A small encoder-decoder audio transcriber, trained from scratch.
Model: 4.87M parameters, log mel input, encoder arch wavenet, encoder widths [128], decoder width 128, decoder layers 10, decoder norm rmsnorm, decoder activation reglu.
Data: trained on short read English sentences (LibriTTS-R), 26041 training examples.
Rows from block 4 of the text decoder, named by matrix and row number. Rows with one number belong to one neuron. Each number is 128 + 32 x the weight over its row's rms, rounded and kept within 0 to 255. All counts start at 0. Numbers have three digits each. After the name is the row's rms in percent of the matrix's.
# gate: MLP gate (decoder.blocks.4.mlp.gate.weight, 512x128), inputs 0-127
# fc1: MLP up (decoder.blocks.4.mlp.fc1.weight, 512x128), inputs 0-127
# fc2: MLP down (decoder.blocks.4.mlp.fc2.weight, 128x512, transposed), outputs 0-127
gate.148 091:133110068098144199145109183157104155180143120104150125133080103146104104137191116097172116102168170075093121155140136187089145109110141081162184109105161069086146115079056094183139119151132140162142153113152123135123130176120077120148133133172115152118162150104101124113231094164121089097121150088126075122101129210121125153101145101134060138140099150095137137125152162116138097150168
fc1.148 085:153168168179176139097138088091176116078108161143124109141180135048147058196130112147072148141103092161153132136118120091107150111152095113120116155139108141167089129102163114128119145134139081107149145158139137137148119161080207109059163093104193153193146118129120115180084138139141079140171092172130133188177170120116092084113133135152136131146145100208149083126120119180108123134094
fc2.148 091:149163143080092083096149118088101106147089177197126155115064136110145149117100077106200074099115149096137194141105109191127098195141139126150128146141225161107103140176153107112145113188183100122144120148170088121139153095084131106153086099140108109133125092115149127176140188156139102186116063147082141121110114150140153133124139076180094092093105144133106122099129114152139148183121
gate.149 114:147140108203117120136175123134141129134144207109117170200078132122105109135117160165108150150141118086157081136124144102159141158070098107126095083142151150163086182163118113114107098110073146121172114154192132197095208117107135133115183082128181117157060107196122101127132170140082175128127156131162083115121175111176104135101181094115123148160107121167101144149115127100185107099131
fc1.149 115:135136102142078138127131130121097126101122213114094159174133114114167046127102133131145127109175165170152117074120142055154138103095132118062135107146119160108099142081066176096082159128111088080079109148163145166142143123138170131139159094099118093204169115114130108129151133129083112132113132166073062161127141159166162184105110093197153154188121156110088092169168124112157154159132
fc2.149 100:075079205122098123140162124168072204140128160131121179168074120105118197118118166180146116131074090108106096101134076076129079168126144118133095131125121187092172166150095133132131155133149125133175115069109177130125173158136126084076160143117132174081104122083141106145116134087123128172190079139157121111108146140072145147086159147050124100127155137129140121151082098119113084124095
gate.150 076:129101124165081075102122100132115089136172110138073158144100115208098126118161141103095091101098178196100166074113119164143143217157094151195151151176161134132084070121112141144080136136083138145084105147071073147135083165142150091111153123088115137114085144142118138095190145123117179124129141118073163126104087148093111160080104158153120127049106124113122113155174125164130158148122
fc1.150 082:118195172101160145149088107120087121091134116117100108120128089103112083125109102164110109156100100074211091143103159094164127090128097127149096142093087201142115132096141156094131106162125121138167117109139182098133101210137127106109140098181136083191167105093139184108201066144161046144160138147096090174132167153126112137121116083104173115166160076146085127129114109104135089125115
fc2.150 077:141095109133102053072172156150132167153099121161104090130094090135131118105129151110096107094143124137077181114073107137105077187084158065151118146093187081144112175126180145182116088095124109191155130173123109124094136072086080111145178158092191178091112126131152134100117142164040185112149129075130159130151114135145121125100169139147148170110142126141140104089098152101158103094126
gate.151 098:150128204136129180152116144163081158080099092109062193174148075063128178130163119145181117114094126110129136131114145079159057135081119147109143090135150139165078134183099163120169122051136176134121112193089133156133090086139129162169099179149163129140140144155073126116096122086144180112102130134129151142146138179130124163172140111128145107158086150142119125160095106190137093090092
fc1.151 100:164143125130142082123128154109139150107166118135118088123130175115095150107095147091146118090166094073154134154168106118129087087139128178120148141179188122083100107133107127141158130172097184131134164076131109100141097140126159106166133074108168097148147122094110084165163217080159140130107169106086083154115106080115101118089178187103098151140136033183167172060077103098107114154127
fc2.151 103:115107142154151136168120089148132142119096104164170154179122164126136110134170126141146189105115126120103163124116174138143174135100087082112106105129089133116154048134125153128147085190073153181206109177150088088153148112095161158069101193144101213095157119142156127163119136098087073154125136133057143113114166103144135166184087124193113104092134121139129068157160126180127106110140
gate.152 109:099084255103069156149128125106127140114077137074096161135160108060129177119138146094172169173150132138161125143141107101113085090136156127129049148092065123125139100146124160139178161182127171111115137126182103140091169110159103140150171114135097163066119082142089128177105165139124120150117177115100101085099100129123121121109105117150074157132110204150133121154141086142158117139158
fc1.152 109:115103148139152150117157092122148154153150120108092153099105133120130143118148186126109113119129141075042140099150161127080149078100140122138157079116139157122116093120148104130133143160097111144154192076058113086109154122104096077140091165076134146146110148062168162132105122170162130078105126113111122179072111195181136178136161122170162070168095194145161156094137087128091042159156
fc2.152 099:141167095089120139081081110105104151153166103118140123124129116127120069077125118115122142078134082142118112140095096131124097095129128112141110108111169097127180182130050189106187100130180170108130139143179111109144113153118140208133177118140163129151204116140074088122104106153135128156112128129135143163111123146105052104197202118091114175120055100083169129182102091133171172122104
gate.155 083:191141081126123129148071100135105116118134096108107119136095153145096102084115130124103133067126129153169144139110110071150158127185138103139130137169091142150075172163246120122068112192083136177121131121154129110100163107147122106172122083075139106130181103168132149124129142162141142126115112182172191131180068099150094079154117073100181083118132159101128067135092144156114167109136
fc1.155 077:116135133176102145126171092177096145133098163113102147075085114112135101065121137089161130120109173114161158157089112136117141139168148119089148090140090148127040205082176121147147132120109129080188148104164178125127142191139112075146158185175147124167200121140102124105059108111165086124103143126148137105093127131097114088165122121131132149125090196058105098152165130192128123131080
fc2.155 080:108169099066132144121155142124145109160135098172136119078109127152091075164096120145228156059172115137180107125203136087169115125157144074143106120108112125107162089163165120084101147123106184132145145174138177138146073104154100128100144145165132164153148115112213137153127168082093093112154071147126129125117076121128138126129130120113135101041174101078180173170123159148125134106136
gate.156 106:097170162157133105062158097143094160165135197119137141135085096156193119155112106141063173167111143099166086121084107158135116164107175142157164117142155172103123150210139096147100138184103133120116132139141093146084062188155126113135111160128131129070130115075070164094116170147120153090150115148180097153145213059127083173110139159158089138133122133149170142095139125162140118134119
fc1.156 107:151067147108099137158127163108129131129105101115139121198162150091103104180135144120186107091118093105110132155126152037128138093124132098176071147092116114148148127096172155106144159131190174194123105169156176060133143082105053165097088157086108074165116143182181059135162122105115162147103083090095142103096121171161164097109142173128110128155108151132085126131112098116112151105109
fc2.156 108:078143110195131056142056153138071150144141137162127142161122139145129129186126149077110138107086129117079086150129104125172092112089142114086155108154115114135126105130154173101132126141164097082092126165059102090134142115144155129103113135151059110143161147117144187112082185135162098121156114152133148179143136135169086122106081186138098143143174178179167097051140156124055086162167
gate.157 110:130123086145132092185053121115201158111135041132152165101192146185138128093092179144141152152092108052127087122155122123163062108095125117071119126125153129176135145140164137154154115129140162117115142133048087058108111107109110146135106086111143111135099136112094129165127202154105111136158098086115140168080130119121124171099089149150121133139084105123100224117172095144103129131113
fc1.157 111:213192141089076150114162143076097136122128160181152062127133119131124124114075088152089132169194107144174121123102128104133107143161176107183104107082126065060103090125148077155122120052175124111141110074169144171119106158130147074110123133099133106150163142111108153127159108104127102142073169103149108163132145114107094124154106083118125081088156094124133111118174144115185159115196
fc2.157 121:106118110150113129105114189065133085104152184106123148133132106152144162166123111171126162117065106148131076134086155110088154097132118099125143181116147095144144133129073130098131139105135162028175135146181111138189140121180127138159123130148066110153154144162085139104116136161059129125177121098097166161105095159120127091130123212081169133161107140166123157141144109202080165203116
gate.158 090:124150132205181153158109165175145108085079087124081121133116118149171139125150175182155169072131105137147148122117108124074151124114125138148147144104101089159197111115087132086111113146080115142161114140093122093118129143178146092148145092107118164184099072162130207138163122089129105141092125071124135083111079149089095149151145134158120102125157155187047142108101135173119087188199
fc1.158 085:158157123129143099123138109135223097127174147174134201150125112132186184073128152100158111116112124123107144159174122105191107082094092171069063096171172148123128111083201094157112114138113169144101183077164109138146107165130121133099103159140108091151103116190098148169147093140168162116115117149140157096189149159111137130133088079100154142107151171113105177170166108113092109108097
fc2.158 086:075097163107056185156167172219054153122083170115103136114120127103168143119147160163142116090136129110126073113122108186177119151081146135162120144101117080188130119111113082115105107120089112145094091135171144110136059172130149143156110124117157181076133102109105120099118175100084152125126074094108159144061084142152120097097129161092125118126111143155176126121165126194122070123164
gate.159 101:123175111113123134121106085161132096159157127114097145124035111172117078110156160197142169147098133087130141093119161134114160072180134156150068062114143156112160168101119056106133140085096093125124117151157104086160142185137135160177148137168159090137081165139132126156091086150102055102134103139108095151152176149096075155109146152070135106204141176098135108119145134164119148104084
fc1.159 108:132149153108131168102093122115117160102134118113111162186092150163118141158162159096154161107195138101094185125218148120090096084160119139117099090027172134138210135099125118109107147099214123179154109123153115106132121154175168113130127115087138100149202116120116081120110142175179103151149118161137130107164097146142056116140106172098124118094098135133136087075169151122127166107165
fc2.159 110:082088101180124153120135120114159162148128148116130050086112177143111130149080101112110167132096121186131066084083163069114169133087091118105160123107180154155077082139099163129158121091167186087101176121091132130118061094108107104075137116181150119147114090100124141111067166114108089143120166156172115180106107086079098079106096114121095132104146106158121165166059123121114114087122
gate.160 104:136133115092074109124146182121110055140109132116150159103152136082134127147151138116148142073144159144146137149120021125144069127122140158128149148084144167138107135093156138173116146171082141139131160157139121108082136166174157167124134165160194143130136073080110130159092131132082093100074124091187146109176158201096140061153129169116118075185104154159108073155183081142152124101108
fc1.160 104:076127141094129180102094090106147151164099113204094079083109136065162112108104104161126140158080087092118088173110208126090091171141147060152131139161155021133088167107154115158120085129105135143108161039058122147124152135085169142154121090108147081133117094098124158128167144068092132137143114103114148120144092123108137122096114092116113165088146133119124164133148127133113087109156
fc2.160 100:113181121140064150113178106106120074083103133049130191105079183129168102161100129128095136170167051107112169101161067123140131141068117166101143122131105108138143085125168061124108140154184085113151140179153102095154102172136121048158111116152096141100140141183106170132198144181113105111162105115111094109135109116142119160146142126123134111138105153102167162124143081086158174135162
gate.161 083:090087112097151102103132163111169107174093133084104093139134112195087126159100066154165105108128152088114150123124104128147105114125119136143083152157151177199119120116141137125176189111098120119206146186183124105141169121153138100203136079134129170106160119120113108183063096119131141112114145151092189123151124109132081131128149149014132129126134148158074150141125110145148124161044
fc1.161 085:067134170130120144083114139082182138112181140119123079109133155123136178158115135107123127125061118154099106149120163104126116094160191057152195099133146090108153098167153084094136070129144108111176118082148122158154098146119139089102140211143100184090100150137166173120108109115096092153143118074225125144098132099122129172130138107098113141069132157153104157117049131165127169087114
fc2.161 086:176120160099187129110069169140160106100176080078169165084116153152158087148138136121089106132156097153083131087203152153152134107066151101120085095126144108151144111096168055135123114124139114163224108144100116129087114178135132106089071094094156101138130137158121166199115111180193160142160143155142110096127118129166149144123148071073109127177122093113152098129098123099155153161152
gate.162 111:160129149130144133125105145170106119040145187176131121170100103150126135110069113147188155156148140076125072093074117135132082198117181130105106100112104126075179110129156180166098136172141146107064091141193072156133150151144153182124123124145116149116102110141117144185115177085095112112144139105190096133111123131133124184137128082181122135124134144176164143209145153142073098150113
fc1.162 114:130119085168159099160066151112141072150110063050101134092077126112144084100131171160066134129121139122150142109153150134144124103162180097061112153164098128150113089125130086097166130072063160140147106155129143125120150123095082135102116110129132115120189129081111152109146060165127197160176138108121123119176141089137104134170088108159133127150175109088140169051161160148152115152058
fc2.162 112:163100149121158156118134089140110114126112105127192153213200136105105088130117124161048145101133162150159159164199161095120157109083102157127121206097097165140123135090099185115093144140124105140143091164156084069095138130149123122083133158129150143166107065079139141096164121158184111163102119149101142125119151114165096162121138133123111160107138139155132185031102067119084147119103
gate.163 100:146138134110177136128132133119127176169129185110079113161154128119101170108079179117083086129130156126112163087156087142118146123114043121099116082157137137138122108110112156161074135102158125119074126109167116069108086214126189134154158136085182151088156145096096154170164078179147101173145099125089089129136121152133104110113156184060122141121041166128136086077146119147093079131122
fc1.163 093:057141147132162162112149126088132113176137124125102162158150135073096150181089081127124092088147140179138112155147114134119118097154134117153142103148184137150141166128123157137166052116109208197123084146174145156132132117129170157172178118159096101113186094140142173105114106121092075160139111131120117155149047107175149084111117160051132131135076184145061102121134064155129145102143
fc2.163 090:085119098177139110130156117140080058136138081159152159116049142101096250123152057187150070128109202115193126150181129107179133115140102102155146110113070086169112142135139109156129115146150123135145116150107066142109114148161139122090141139130061095179117150086125117150112128150154100114158124163155170174155146132104141148100131105134101116168130113146124132176133072154096153124079
gate.166 085:165072117119043106200130110133153120061149139173176122118078111097161176119099141137150175138136127099105150116132152176127106121169125149138142122124089103191108067184123139162167130155116100173143184105159099128131135054098126111159092088169130175158136149154103119124119147150122070156145113138144106112174105153066100107141057087110120093133106131084141103131160137065046124171105
fc1.166 096:144058173151077131138190077131113136136139107167115113155149115099150114105145125123095083162173135138164178137172157094150127103125138169165145173173148132194155118106115170154118135126157124099143170075086102216125158084124192103125139123144148165151078158087119154135198187122098113115146182181162092122167109144097168168121115127116122143111072107125102192120180195155137148155112
fc2.166 091:091118094120051176099099157149107145112185201158141158129138086073096127203128120170112138087145092167171068080166121102109121141137132145141077112106105091115091091118078100149159165142067123033146133097143108098147077127110096118143095113143071111132111100106125115130101151118118162102172159161126178155172136135107139160175098093144123157129140161089102106120141094082157164182081
gate.167 101:202099153151071210154151144117102122085097112139123152101105152098119139097141189045130107131114115138125119156206157111123130115095119167112126099134109147172112095156106109163145134106127187141093146198055143146129174082037160146122098128112164094140087112158056105081119131149110160084146111092137149123155176122147095137119075193168100129131130152119156158170124130119121122136071
fc1.167 121:151133106113171102064107139130060164149161129130172156114109108196167108078108140074124196125131148090111179078166152149129099102142111239088161134103135138133060131134107116143136183163131109092123117147122112134137115108126126108136105114145077133084162121119111144170148152103136073146160113176194132135088141071122107109085171167147148139073165097099142076129124130101068181186120
fc2.167 116:124083088185170163163129119146140105140135108128154187097063152063167119131077099137147120139114088140101112168125078109147162180108108173163123130122085082122077070118169061115115113207120153147104168120079103144166145117145166107145175106095105128166142137098096102080078092106158148151130070136156116132123112145181131141179115115145085091166095164156166122168065125094066130111151
gate.168 098:138167148146152123122115164133139191097146111135118081129157105109157067160105117116016115124103098085068147148109129128175159127113173098132163105063110086182095096136144132110041186096117114161126099116133162091129112156158198158117111087093100147163115117067074110106140192113099113143083188094143112113146144161114094142085163153112145106144146141136080158095144148161140092172119
fc1.168 093:198133102117198095161123105119109199116149137188155079121167120133127117201084129117043126173097099118135091136154133105098099156147107135152170130110114120136114150150161171121112139120104121075113122102121150134113157159118099164052173133096161116153065168142140141130161119115166140158094124047169125108120142085148132028152155072088063152134157114163142123091091112107146134102157
fc2.168 091:084058095127075154163157117171108055139120166134113142145117113084147104162097141156177151171175153113134132126105099121136145088092121106155123116123148116079089108123120168148087100138120188049177126207137167140188113136104102153097120172140162113073112150094090127163091104163102070102155150088095179109115088184166119089122106170141111133137088165104112091199128157154119142121084
gate.169 113:153151116125046148132096160120143096081127140080091126087105160196174110169100097173098100120170142133104134114069153094113118133176108115134120176117061125131109079192170142132108159136102080122083080171111124134149140109165088157117096177153100161066147142124155171120132203136178151141103099131163108165106168080089090155171076082154154103106123112100079162106117126177151106105120
fc1.169 105:153131090149060161179153146168103069110108172089087136152105140115116082170153153157138106134123150115105161182106133124096059095126108156110088105131073136142121083128118128104100212140082121108083115136135129123150090131122121124114163177213108120102135150085118094161113110168137149160132134137180175149130230101158162067114157124163091093156157157137163097174170120194134126136096
fc2.169 099:146173160133157075126141108118068124128188165077172047090081103107119155128140054142149137164163126148182135104124072120121117157109133130123173204135174160071123200126131136112144089098160110151161110128128092124170085171139096128131103159111134089152108151063154159099154094166081108149093138083117123108097055097114124129119106157089170135133142142122117194127107118062124176148137
gate.170 098:109099097069138155128102099093180091122090121104169089133102096151114171100144159083075147151115184139118109136155096098119174150117109155158137120113138157151108103052208182154112132115125176148133102159108088165137108127163133148112095159083151188098136114158119139114125098225110104104062069103064129173179163169116133098136090105160155114172115114152127128188133076124178121138152
fc1.170 098:112116161115186114141124142093126136163129099103136170118164100101137162137133144166088123193143115153153152100124140105133172140107120074103175137144126128137089108132141118134112129120154091157129117189147088202176162079108110178113093162101109159084131111111194169123132198190147143111114148152122128145137156092060059128151039155132135168085086102128142120135109144165114140019192
fc2.170 100:171109060041084130144139167165132167125120130149102128102105185180139091138145133097153129055150181137111114145191092107134129141198123090091160179102139169132083161130136176103175117125130136137063100116154152116144112096201145122130160111134080144172106132125131121118107091125116077209060141153148148154080140142181156143108098162100144153118128144066144077112134101100152124107091
gate.171 081:115149161140080127154073103170102159093142054081125124188148084116138154134041083111125141133147120153131124143120129148111141119127152108133159159100130223184133083147141119128118133125080126156148094127150095070098120137119158166143091129114159166090167121105128128149091108109074132144135135167136124112132139078091121071167128082092098157095152198134138095125131118199015190130138
fc1.171 081:130121096184077134142164109149142101131163114065115113167125159176117122167162134172060151140184103169083149125050149137117131100122114160160142117165156171092085162137107145105149122125129133129208181078098128131149147101123137126111138129158117120119145135113143168072196143113108134098123078086184102103125181149137174129117097170087164170075076113126168165180132130130212121101182
fc2.171 082:154143170080101116059094130105133119117129136154129128125073165142163121143104098134174120188094169082167067131196130169138074112111096118132136111186127121147156128111124102061106098177063114089092149118139087081055129127124137117119105140114102182152083136130177125084156099086173140108109114129092140106132089116154079163108182166170133127070127118151118081085104161135177117210147
gate.172 120:104114063119127176077138152092130072115136126118108140120152120135127208113100109161102203167157146130105146077156122136132114086107159082100141088156173153140151112158145155119099189182166110131141131110132058154131170173133132086184099142109115131143135049088112159143113139137139094159086146111184097207070117173092118175120095149104151114110128136099106153121130183058145185163125
fc1.172 120:093107113119109069110145139156122126142103101176112087102155135095097129105162101113121102114069160180130151128090145164154093054151105136117158111145140170156165104097123121144114110127145083135155186113106088164104134184161140105099099057122114118074155145081081182170149173054172145140102182143159104146079099131091118121152169156107208117133151168100113100122140135205103078068116
fc2.172 122:143143092130132175064098164139164110093150118106131138127157112146139105123085123143100110142186142123212150115112119160117127126124209134122158147125112095111050141064185084141156126164124055141151127138097089120123140188060055170153074135172118143093195108130085095122143082129096149111175183082090112144156122125145159142057066121102117111168098134153137106122135092102131110112134
gate.173 091:129156153117178072127137144147144182126146119131068133060111114148097155129132115101210138148172146120145173151117085128123115111117156109138048071117131219079149160156105128072138138116153123144161123111179151116089049162165148144110117089154154194123103116111098170101125137184127077152146129188122124086182107092159103187103125143179131118124137107125104055121132130106084087116134
fc1.173 093:131146121141175128090117113108194190094104071171092128142116100097143127158145066115141157177124079111068144130138126060093120096132154120152173154122105125117101136164159116086136119093098143142189081114146148156195105133145128049110099089163174073082126128167115125146106120137107115132108125175139131164154058095162110109148073114141124181128106111125073089105042097073117160098146
fc2.173 090:116144135168165171182134135139130075119126105056106144101143119071091149155140124136101128108141122109075090178145146145115186116170105072141126108122059200214133199080082193087141107119104134158162138174103102131107086138153121142090156093135107082159111156101107145120053108173183162143142097140150146091100103132094147088140093140132136116143174142176122117154090125156133129151193
gate.174 102:155170123135119158138085152122129163136164165130146141121173153161086050120133137144128162129185047106101162151147141146107139137134174102123152166085196201146111139159173164092123173127081143135130139158167139079122128115100102133159142097152151145143175133145186151094073205116150064111098124161077135128118099023108127162128090118122122153132075124098121095079168124160150159170112
fc1.174 098:110119118182061148123146143105141097149175136116098140106171110171115119133155122206111185118112114107085141173138076113138092077123192134161128125109143165104099129099133138138107159135075104138183130139139155100166082163114124115168144115123149121197170155147147124101053212070091129151101137134094101154129172070111097134159101165099153157168117093097139074202145092139110090156188
fc2.174 107:091194125112115145121094141104102066137156148094185091167126101108123118165110217140119131127096139168124133098119081148109099166131078112093163171115135127097179153134126144124070138084181206080098121058099128145138159148136116185060136165106141150173113133101140116108168103147116110068124128133171136108118154095145164115080116163089197083073139163158109090101145091130095131117074
gate.175 093:142131057114112106202093122089165156128107119142078116100142116070087161128111108110133129112142049125128101122098148146081072116179180131158158096136091152150093124149095159124132176093183159132102156065140138079096090184142125126117131127123121107085116066146145159132154113153140096114058148129128111117088122144052139201105167173102124040129109110134155158126156132162056116107120
fc1.175 091:099135147080110105102151129148116159149084164098142103105109091067153167126110073113144107074137119112166112136101083111108078177092170094168131158084205133091196136135090127123123126109100144137134146166150124178109076131176118167106107143144086130084146135098084113112137149116111121111106131091145140119107097156060181172156136107165116126147153162178116110068124089117091179078012
fc2.175 090:121159159063122190149101114219073145146169055123129039149131095135131104064150087129167132133093141172173103145128143110082124068123167071176091176146079132161146125153123113125140150098103146122104128101110100177140127123176110146170148134185118150122078139129081115135148132144122062123156145087151090145103080128176115102135115097170155170154176129142062111112127127150112134166156
gate.176 120:109126142118101165222100181141136120048089108111175083148180121114108141098115131136182175150149121049152205155144131146086113143151126098118127124119183144146118116050139124087170123169088136147160100094167128113168114100145142132148070096135145119068169078146075124166180173148117141161184138073134115094122096123145134107129166188143121107165121083155162128147117163151101114140101
fc1.176 111:199160062119080107097111144192149111158098117167126137183126137152085185113114142129080121047115148152143124099156133175098118123146130174104151102074106161124121079136126102204097092122126144127109084140097091154089106116122164113211171115164149127163135158138062088101123085132147139147123118199144161091124137115150152141106131062119128144080147148139188111125165109087166084184108
fc2.176 113:104151151175134100099113104144075099098124118128158160111135145128202139211105192144139132111086113151093138084093144159145194180168102171103155157114153109158112164121115120166152128103155155144088095088058151162180161147133147071121087142168181168111148133103111094098113108176083159104170084144151119073134124129093109117187138117038104152140052126123110128139143101121110112089149
gate.177 095:134125097135150137205132150145163094149128136073150122097108110105116150138141135102129113170172095144150081146108160102173122125159126131132138103165145101089105171142112116100037115183128147149162120097087127139153118160136142087137144094100033134024118152128121131093079118117152098125198145111151103180158160148119109056089130171137139054172098166125211162140094133137123116100160
fc1.177 092:150145182207166134091115068152134105113080123124172104098085140063137166195130149110132112168147093089148133127121186126073076143059094155106108175041114075094079149093136122127100163136113121121124108089133149124052105134150087178095123162115082096094115135153136157092082129054124111140072124147183090112159142131076153120115137127157147131147147148150125133140094097122162116159112
fc2.177 100:081113050108122135127102157131076150133209188070138101188190137163122090193127109156107110123078130125152149109076110118143137114174142128122177159115157122106139081132085126082087103166121105135117163107165146114145121132111132179164130102139118098083197103139139172230137113118093092179103115146126126157077152139151167110107108152094125122113092158090135152148074079133141135091066
gate.179 110:120132101118159164175120119099095124104117103055065196109174133120115143184061105096101151124119140156137191164126068136134063199171095137163112096137162183147114133189176122133087118095165096102147113128181122170104136067164072138141100142057097147148155146119140107130101134125134156163109095121168066112132159153152140098087117162133126175114116157126134102123167107078099088152173
fc1.179 111:134113106136158153128145197164130129158095109057140147118188134121084134112172112076097157161109151159143153149134121208113115179122171100117108149128094194127112147120146163146128162143126110140153102095147176155093163115098055128127139060162119097110081093171129135120062163136081187133178110088092166153192182098141114126098092136138167162146072133088179107128141170085132178129123
fc2.179 107:163100191147165118070056107112154128109200102110071152130065142145188133124129119115104141128120107150070162177130109160181128148090129094147117074114116163150192209089104150114078106109064117135146134139164103138145151114172138158137124174098143080132184156110181115125120122142152144119135138150108118111155134131137202150149129164099171083127100137127104101171122170156160180120046
gate.180 122:141162128121133159174188066123155110111169117175112098108067113154129105143112073123116117072152135145165121073075185127111140147105123141143129161151104180144074101147126079106097127127135122131126184116082126158151187087143162162120155095148111164107097079175119166143083121179189086124169151143056079125128087164133097153131067190161168084144078141119075139088132101144159106112145
fc1.180 115:091156128092099150129111129139148121085145103124124154144144061153100166095190131114128139103154145071200129077200164152117173099104064212144158163110150106174108097105124076104076153131122128126162147200137171166180129153144102113127132120159125159116096112111120123123108199071140144104058093164152149148152161108134087098129061127083157094161163146151118103084146127162162122125089
fc2.180 121:172067160076104181124162074160079144134147121073070115014204129159115151131159157116103145138110098107114107049164133154141155186106100140134086062123127110142145166114097174092145152118119135129153117139137144129150122178154144139116132121186123099092155146124141153128107142130115083160162164173108163088118132104116169123172124084141047113100127148111167111132091138078158169158163
gate.181 090:113097148151137133159116127156152110074114153129103124126135085188136153094097096119140123096147131113135137135128132221154138124125130135100119163184137080111075108095073181128154181162136119141109176172102105105184162129107140117157114181113098119127101135165105147115139132167055139159068144156065073149158102162097061144173138162178076140154063156113145130069136191047135139144112
fc1.181 088:129090186112086119173106165156159163134086080113111140125186165147154132122141142065174143145134123115092182148082135150205088166121094116148204160137102107172136135118111113089135076095134122127123191132081183136133143147132125081152140131139070143030121139127144117157162134085120155183146128164146152085145112099129171154143142204164185100103140102114130147141154198157159135088117
fc2.181 080:154158160132183134069144133118181095132158116093169118083082107088112095140169118129137116129145167164121077087183122172103132114142107152176133160167038084127099075115133158110119143125139099070127151160136171085108073139115100142140156136132067112133069146150146090107160140144149131047102124109135133148136128114116161155030092135146047164130085128077137127082133148153166169096110
gate.182 102:076152174088116122086083159137185093106057159026191129178108139129144114154124086084067118133065163105085119153105130110162140088121133128066172092126158191107125140170132148149127148157079117177171124160104122146137122092102140164160107088088106128133165150166147150136104158171143147116071143155113114149115158162101153152141134132156144151174165152103077152149131082185115133079130
fc1.182 113:080104181156121126076139100162179136136152124048142128139149148123142205118103088204100144140099165169136161146090123109128159118094130158100206088118146134095114107129107122169180138160161112127182166162134137183132144127128122158167081128082131157132212171115140109106086095130124119155084104156097097106136144180115128130154125131173142177089088097166077129122141070213100104119115
fc2.182 115:105103077133107133107164176120141105125110139145192173232157126168165096107151148121091136177103147129123140143148091131153170102175141173117117129092149134132137120136062084137080131125114123107129106156145075100121165192171176165141147161163149107097116113165067153088134153151142145144096188137115164142078143150160113106041099190041101152114091182115118090141122109117092149137109
gate.183 108:160120146098230070175199114174130129189097163133092171139135112142106109154117178138154135141163199139117141139128144121074147086111135160113133127090180144124124122061168106197128097077183157115158183149160107110112100111172109127182123155124172189105171093077148153142112140137137118106128117124161138159187132147154091178144200157087094105130161113136113148152148142123165117105114
fc1.183 111:124114108159100154110138113146170130123135119142103139108080097112131069119157104092092095183089080176128123166133141136178159167130109138155153174153136106167117125144145120107133099136184138114053191118110067177095107141130122028115191104083082092072088166152118130099098083163139133128090162110162135063138114162144203147165126112138078100184156171155121119118097149077159156135116
fc2.183 111:161149197114221150197079147074096102141202129143108198102194112150126164134060118075138134112127102092076147134130113130169102100140145108180119117151177187094178136075120126097125124122098155123112132136136183109115137138151142085120175122125175120116117142167126156147189146136181146147148120120115106146104188140147170144107123128086112132162179147131089062144159145141091118122187
gate.184 110:197165120137149115147127068183145086135168197130108096133102107032076130165116085105093141144136105104129142103125179125123106150083092163079118097110113123145171116204123101123176171074167143104124159110079151140149082111154158170131126172128121149100176151138130125120089029123154106157109125199105140159110123139125124074077073139105140093136112155117110166122144138116152095161173
fc1.184 109:107130129145136132139194118183137086076156158114102135139125165088103076124141104171065165114121178142093181134175193088100102123110012129119172131145178169117131112141095121145108132105102158147147142171119181132155087109162162128128134141156129120151155169090107095178155088117121121224132110167090153131152158135161148108096158194161176130164147139143126118165107126096119074134177
fc2.184 105:119155100044141067104066097092193191161133102088109120185135125153116153146076156197116092193142086140117059131106141107133171080156101145134105115109093099132114116196106135127124097159100182104097161072128103112123146123150095128119076114135160128118185138146087110100145099121094137151146153081142077092131125100107172199101132094092192097115102139109149105135162123109163130143093
gate.185 103:115136138118077152104124109111132182151091079140187132122145130205162114131124132149183118100150179043107140169137144115097141093155136102111113119167136096108112126207090138220110082111115140144189126140138154119121149170082116103182088160070121116109100141165152102155179137168054137157192136134121123086160088157077119122143121155151178126124151106150178200142144137144105128108166
fc1.185 096:154118129152105075166172170141144115159117143107179130065162164102130151141127190131177143109150126170131067112203063132134113146181114148112125135121133106166109202129160090131088128170100062056121103096142143197171142076081159163127138146107134096143149103119139158108106141138101075205122139137120114109135150140103073135175101185108128114073157099167135087181119089097134128130099
fc2.185 098:122179136122195157095111095144121112161072138176182129173079129114117120085141089184126074109080186123153114128114109133166086080171163120145072119114132157137091133112144159126107112109090119162171127122128117088094060146138179124133133090108141138104151107126146108136148122103119162113100136096140077073101254118115100133068120131064147138116082109136138085056100184111139138165130
gate.186 115:133062079108082113154207104089129125131123158149172109130145121136135148116107152118130124111174143132172147117084114130105158099130177166143165176072137128176116130211088107153183096100104063127141192141158090096149090107137117082185162180150139184116137082094098127137108137083104140177162127094137084146125144145126138134119111147103138078122062165163073143086182095119152078093164
fc1.186 112:154127132144114138117096176138107064125137122040123123102102120092115139113091130160121151143131116157122114108161134144135162124106154072075166133151166150165164192093150178151141130195123150079072108118109150152126122080121128192133158124116113124114108182097156053074157147162129149126101130083125137121114146108142173160076210069072166150148117176122112154209125153124195105094089
fc2.186 112:118104096112126071142129131169136132147147113177082155120157120109106129068121123096171161126112118146136097012116117153112100132112080150114145141120071138156159114104151154075183136146187074077166209129111113133101075129154108136153156167079120155113081085104131157167125136162109127120158110120089183145094082135090099126147034112085174094145138163156129104140105109135148065108168
gate.187 104:112114154137107167136116178096144081127144129123066162159200070127109063192108096187156104105144171114153167165117069132115174124143132172106156172180109127120109105243114146157137129100096131127147111092150174143069125134109114131140092124117131050151126107064131117103172106134108137140111115146154129171117170210074081141108088146133120149108114075154127112135083131145112109130152
fc1.187 094:126098144142110065146127153090222083189093103135151096133148096176162090166125091088074113121083096131164190176118194089114129169156108134106098156146170161146126168110128143114107144115155130148153195157121141093112120062111114118113147146125079151145105164117117102136139130117176155118155145230112139111175137107190159135202125123154094156127087171107088112157135138127156087127098
fc2.187 093:135137125166067156139109058138155137109129131141133073121121124178095070099093137136077150147190178116185133170094129135065165150099169161109132080130130140135131135158131111121208159099186143122083097090201127098105157148103161112104156114108211127060185121096156081169120160105108139122077129093159102118179053110160156110095163131078163133138137115155157138146117144133135135119120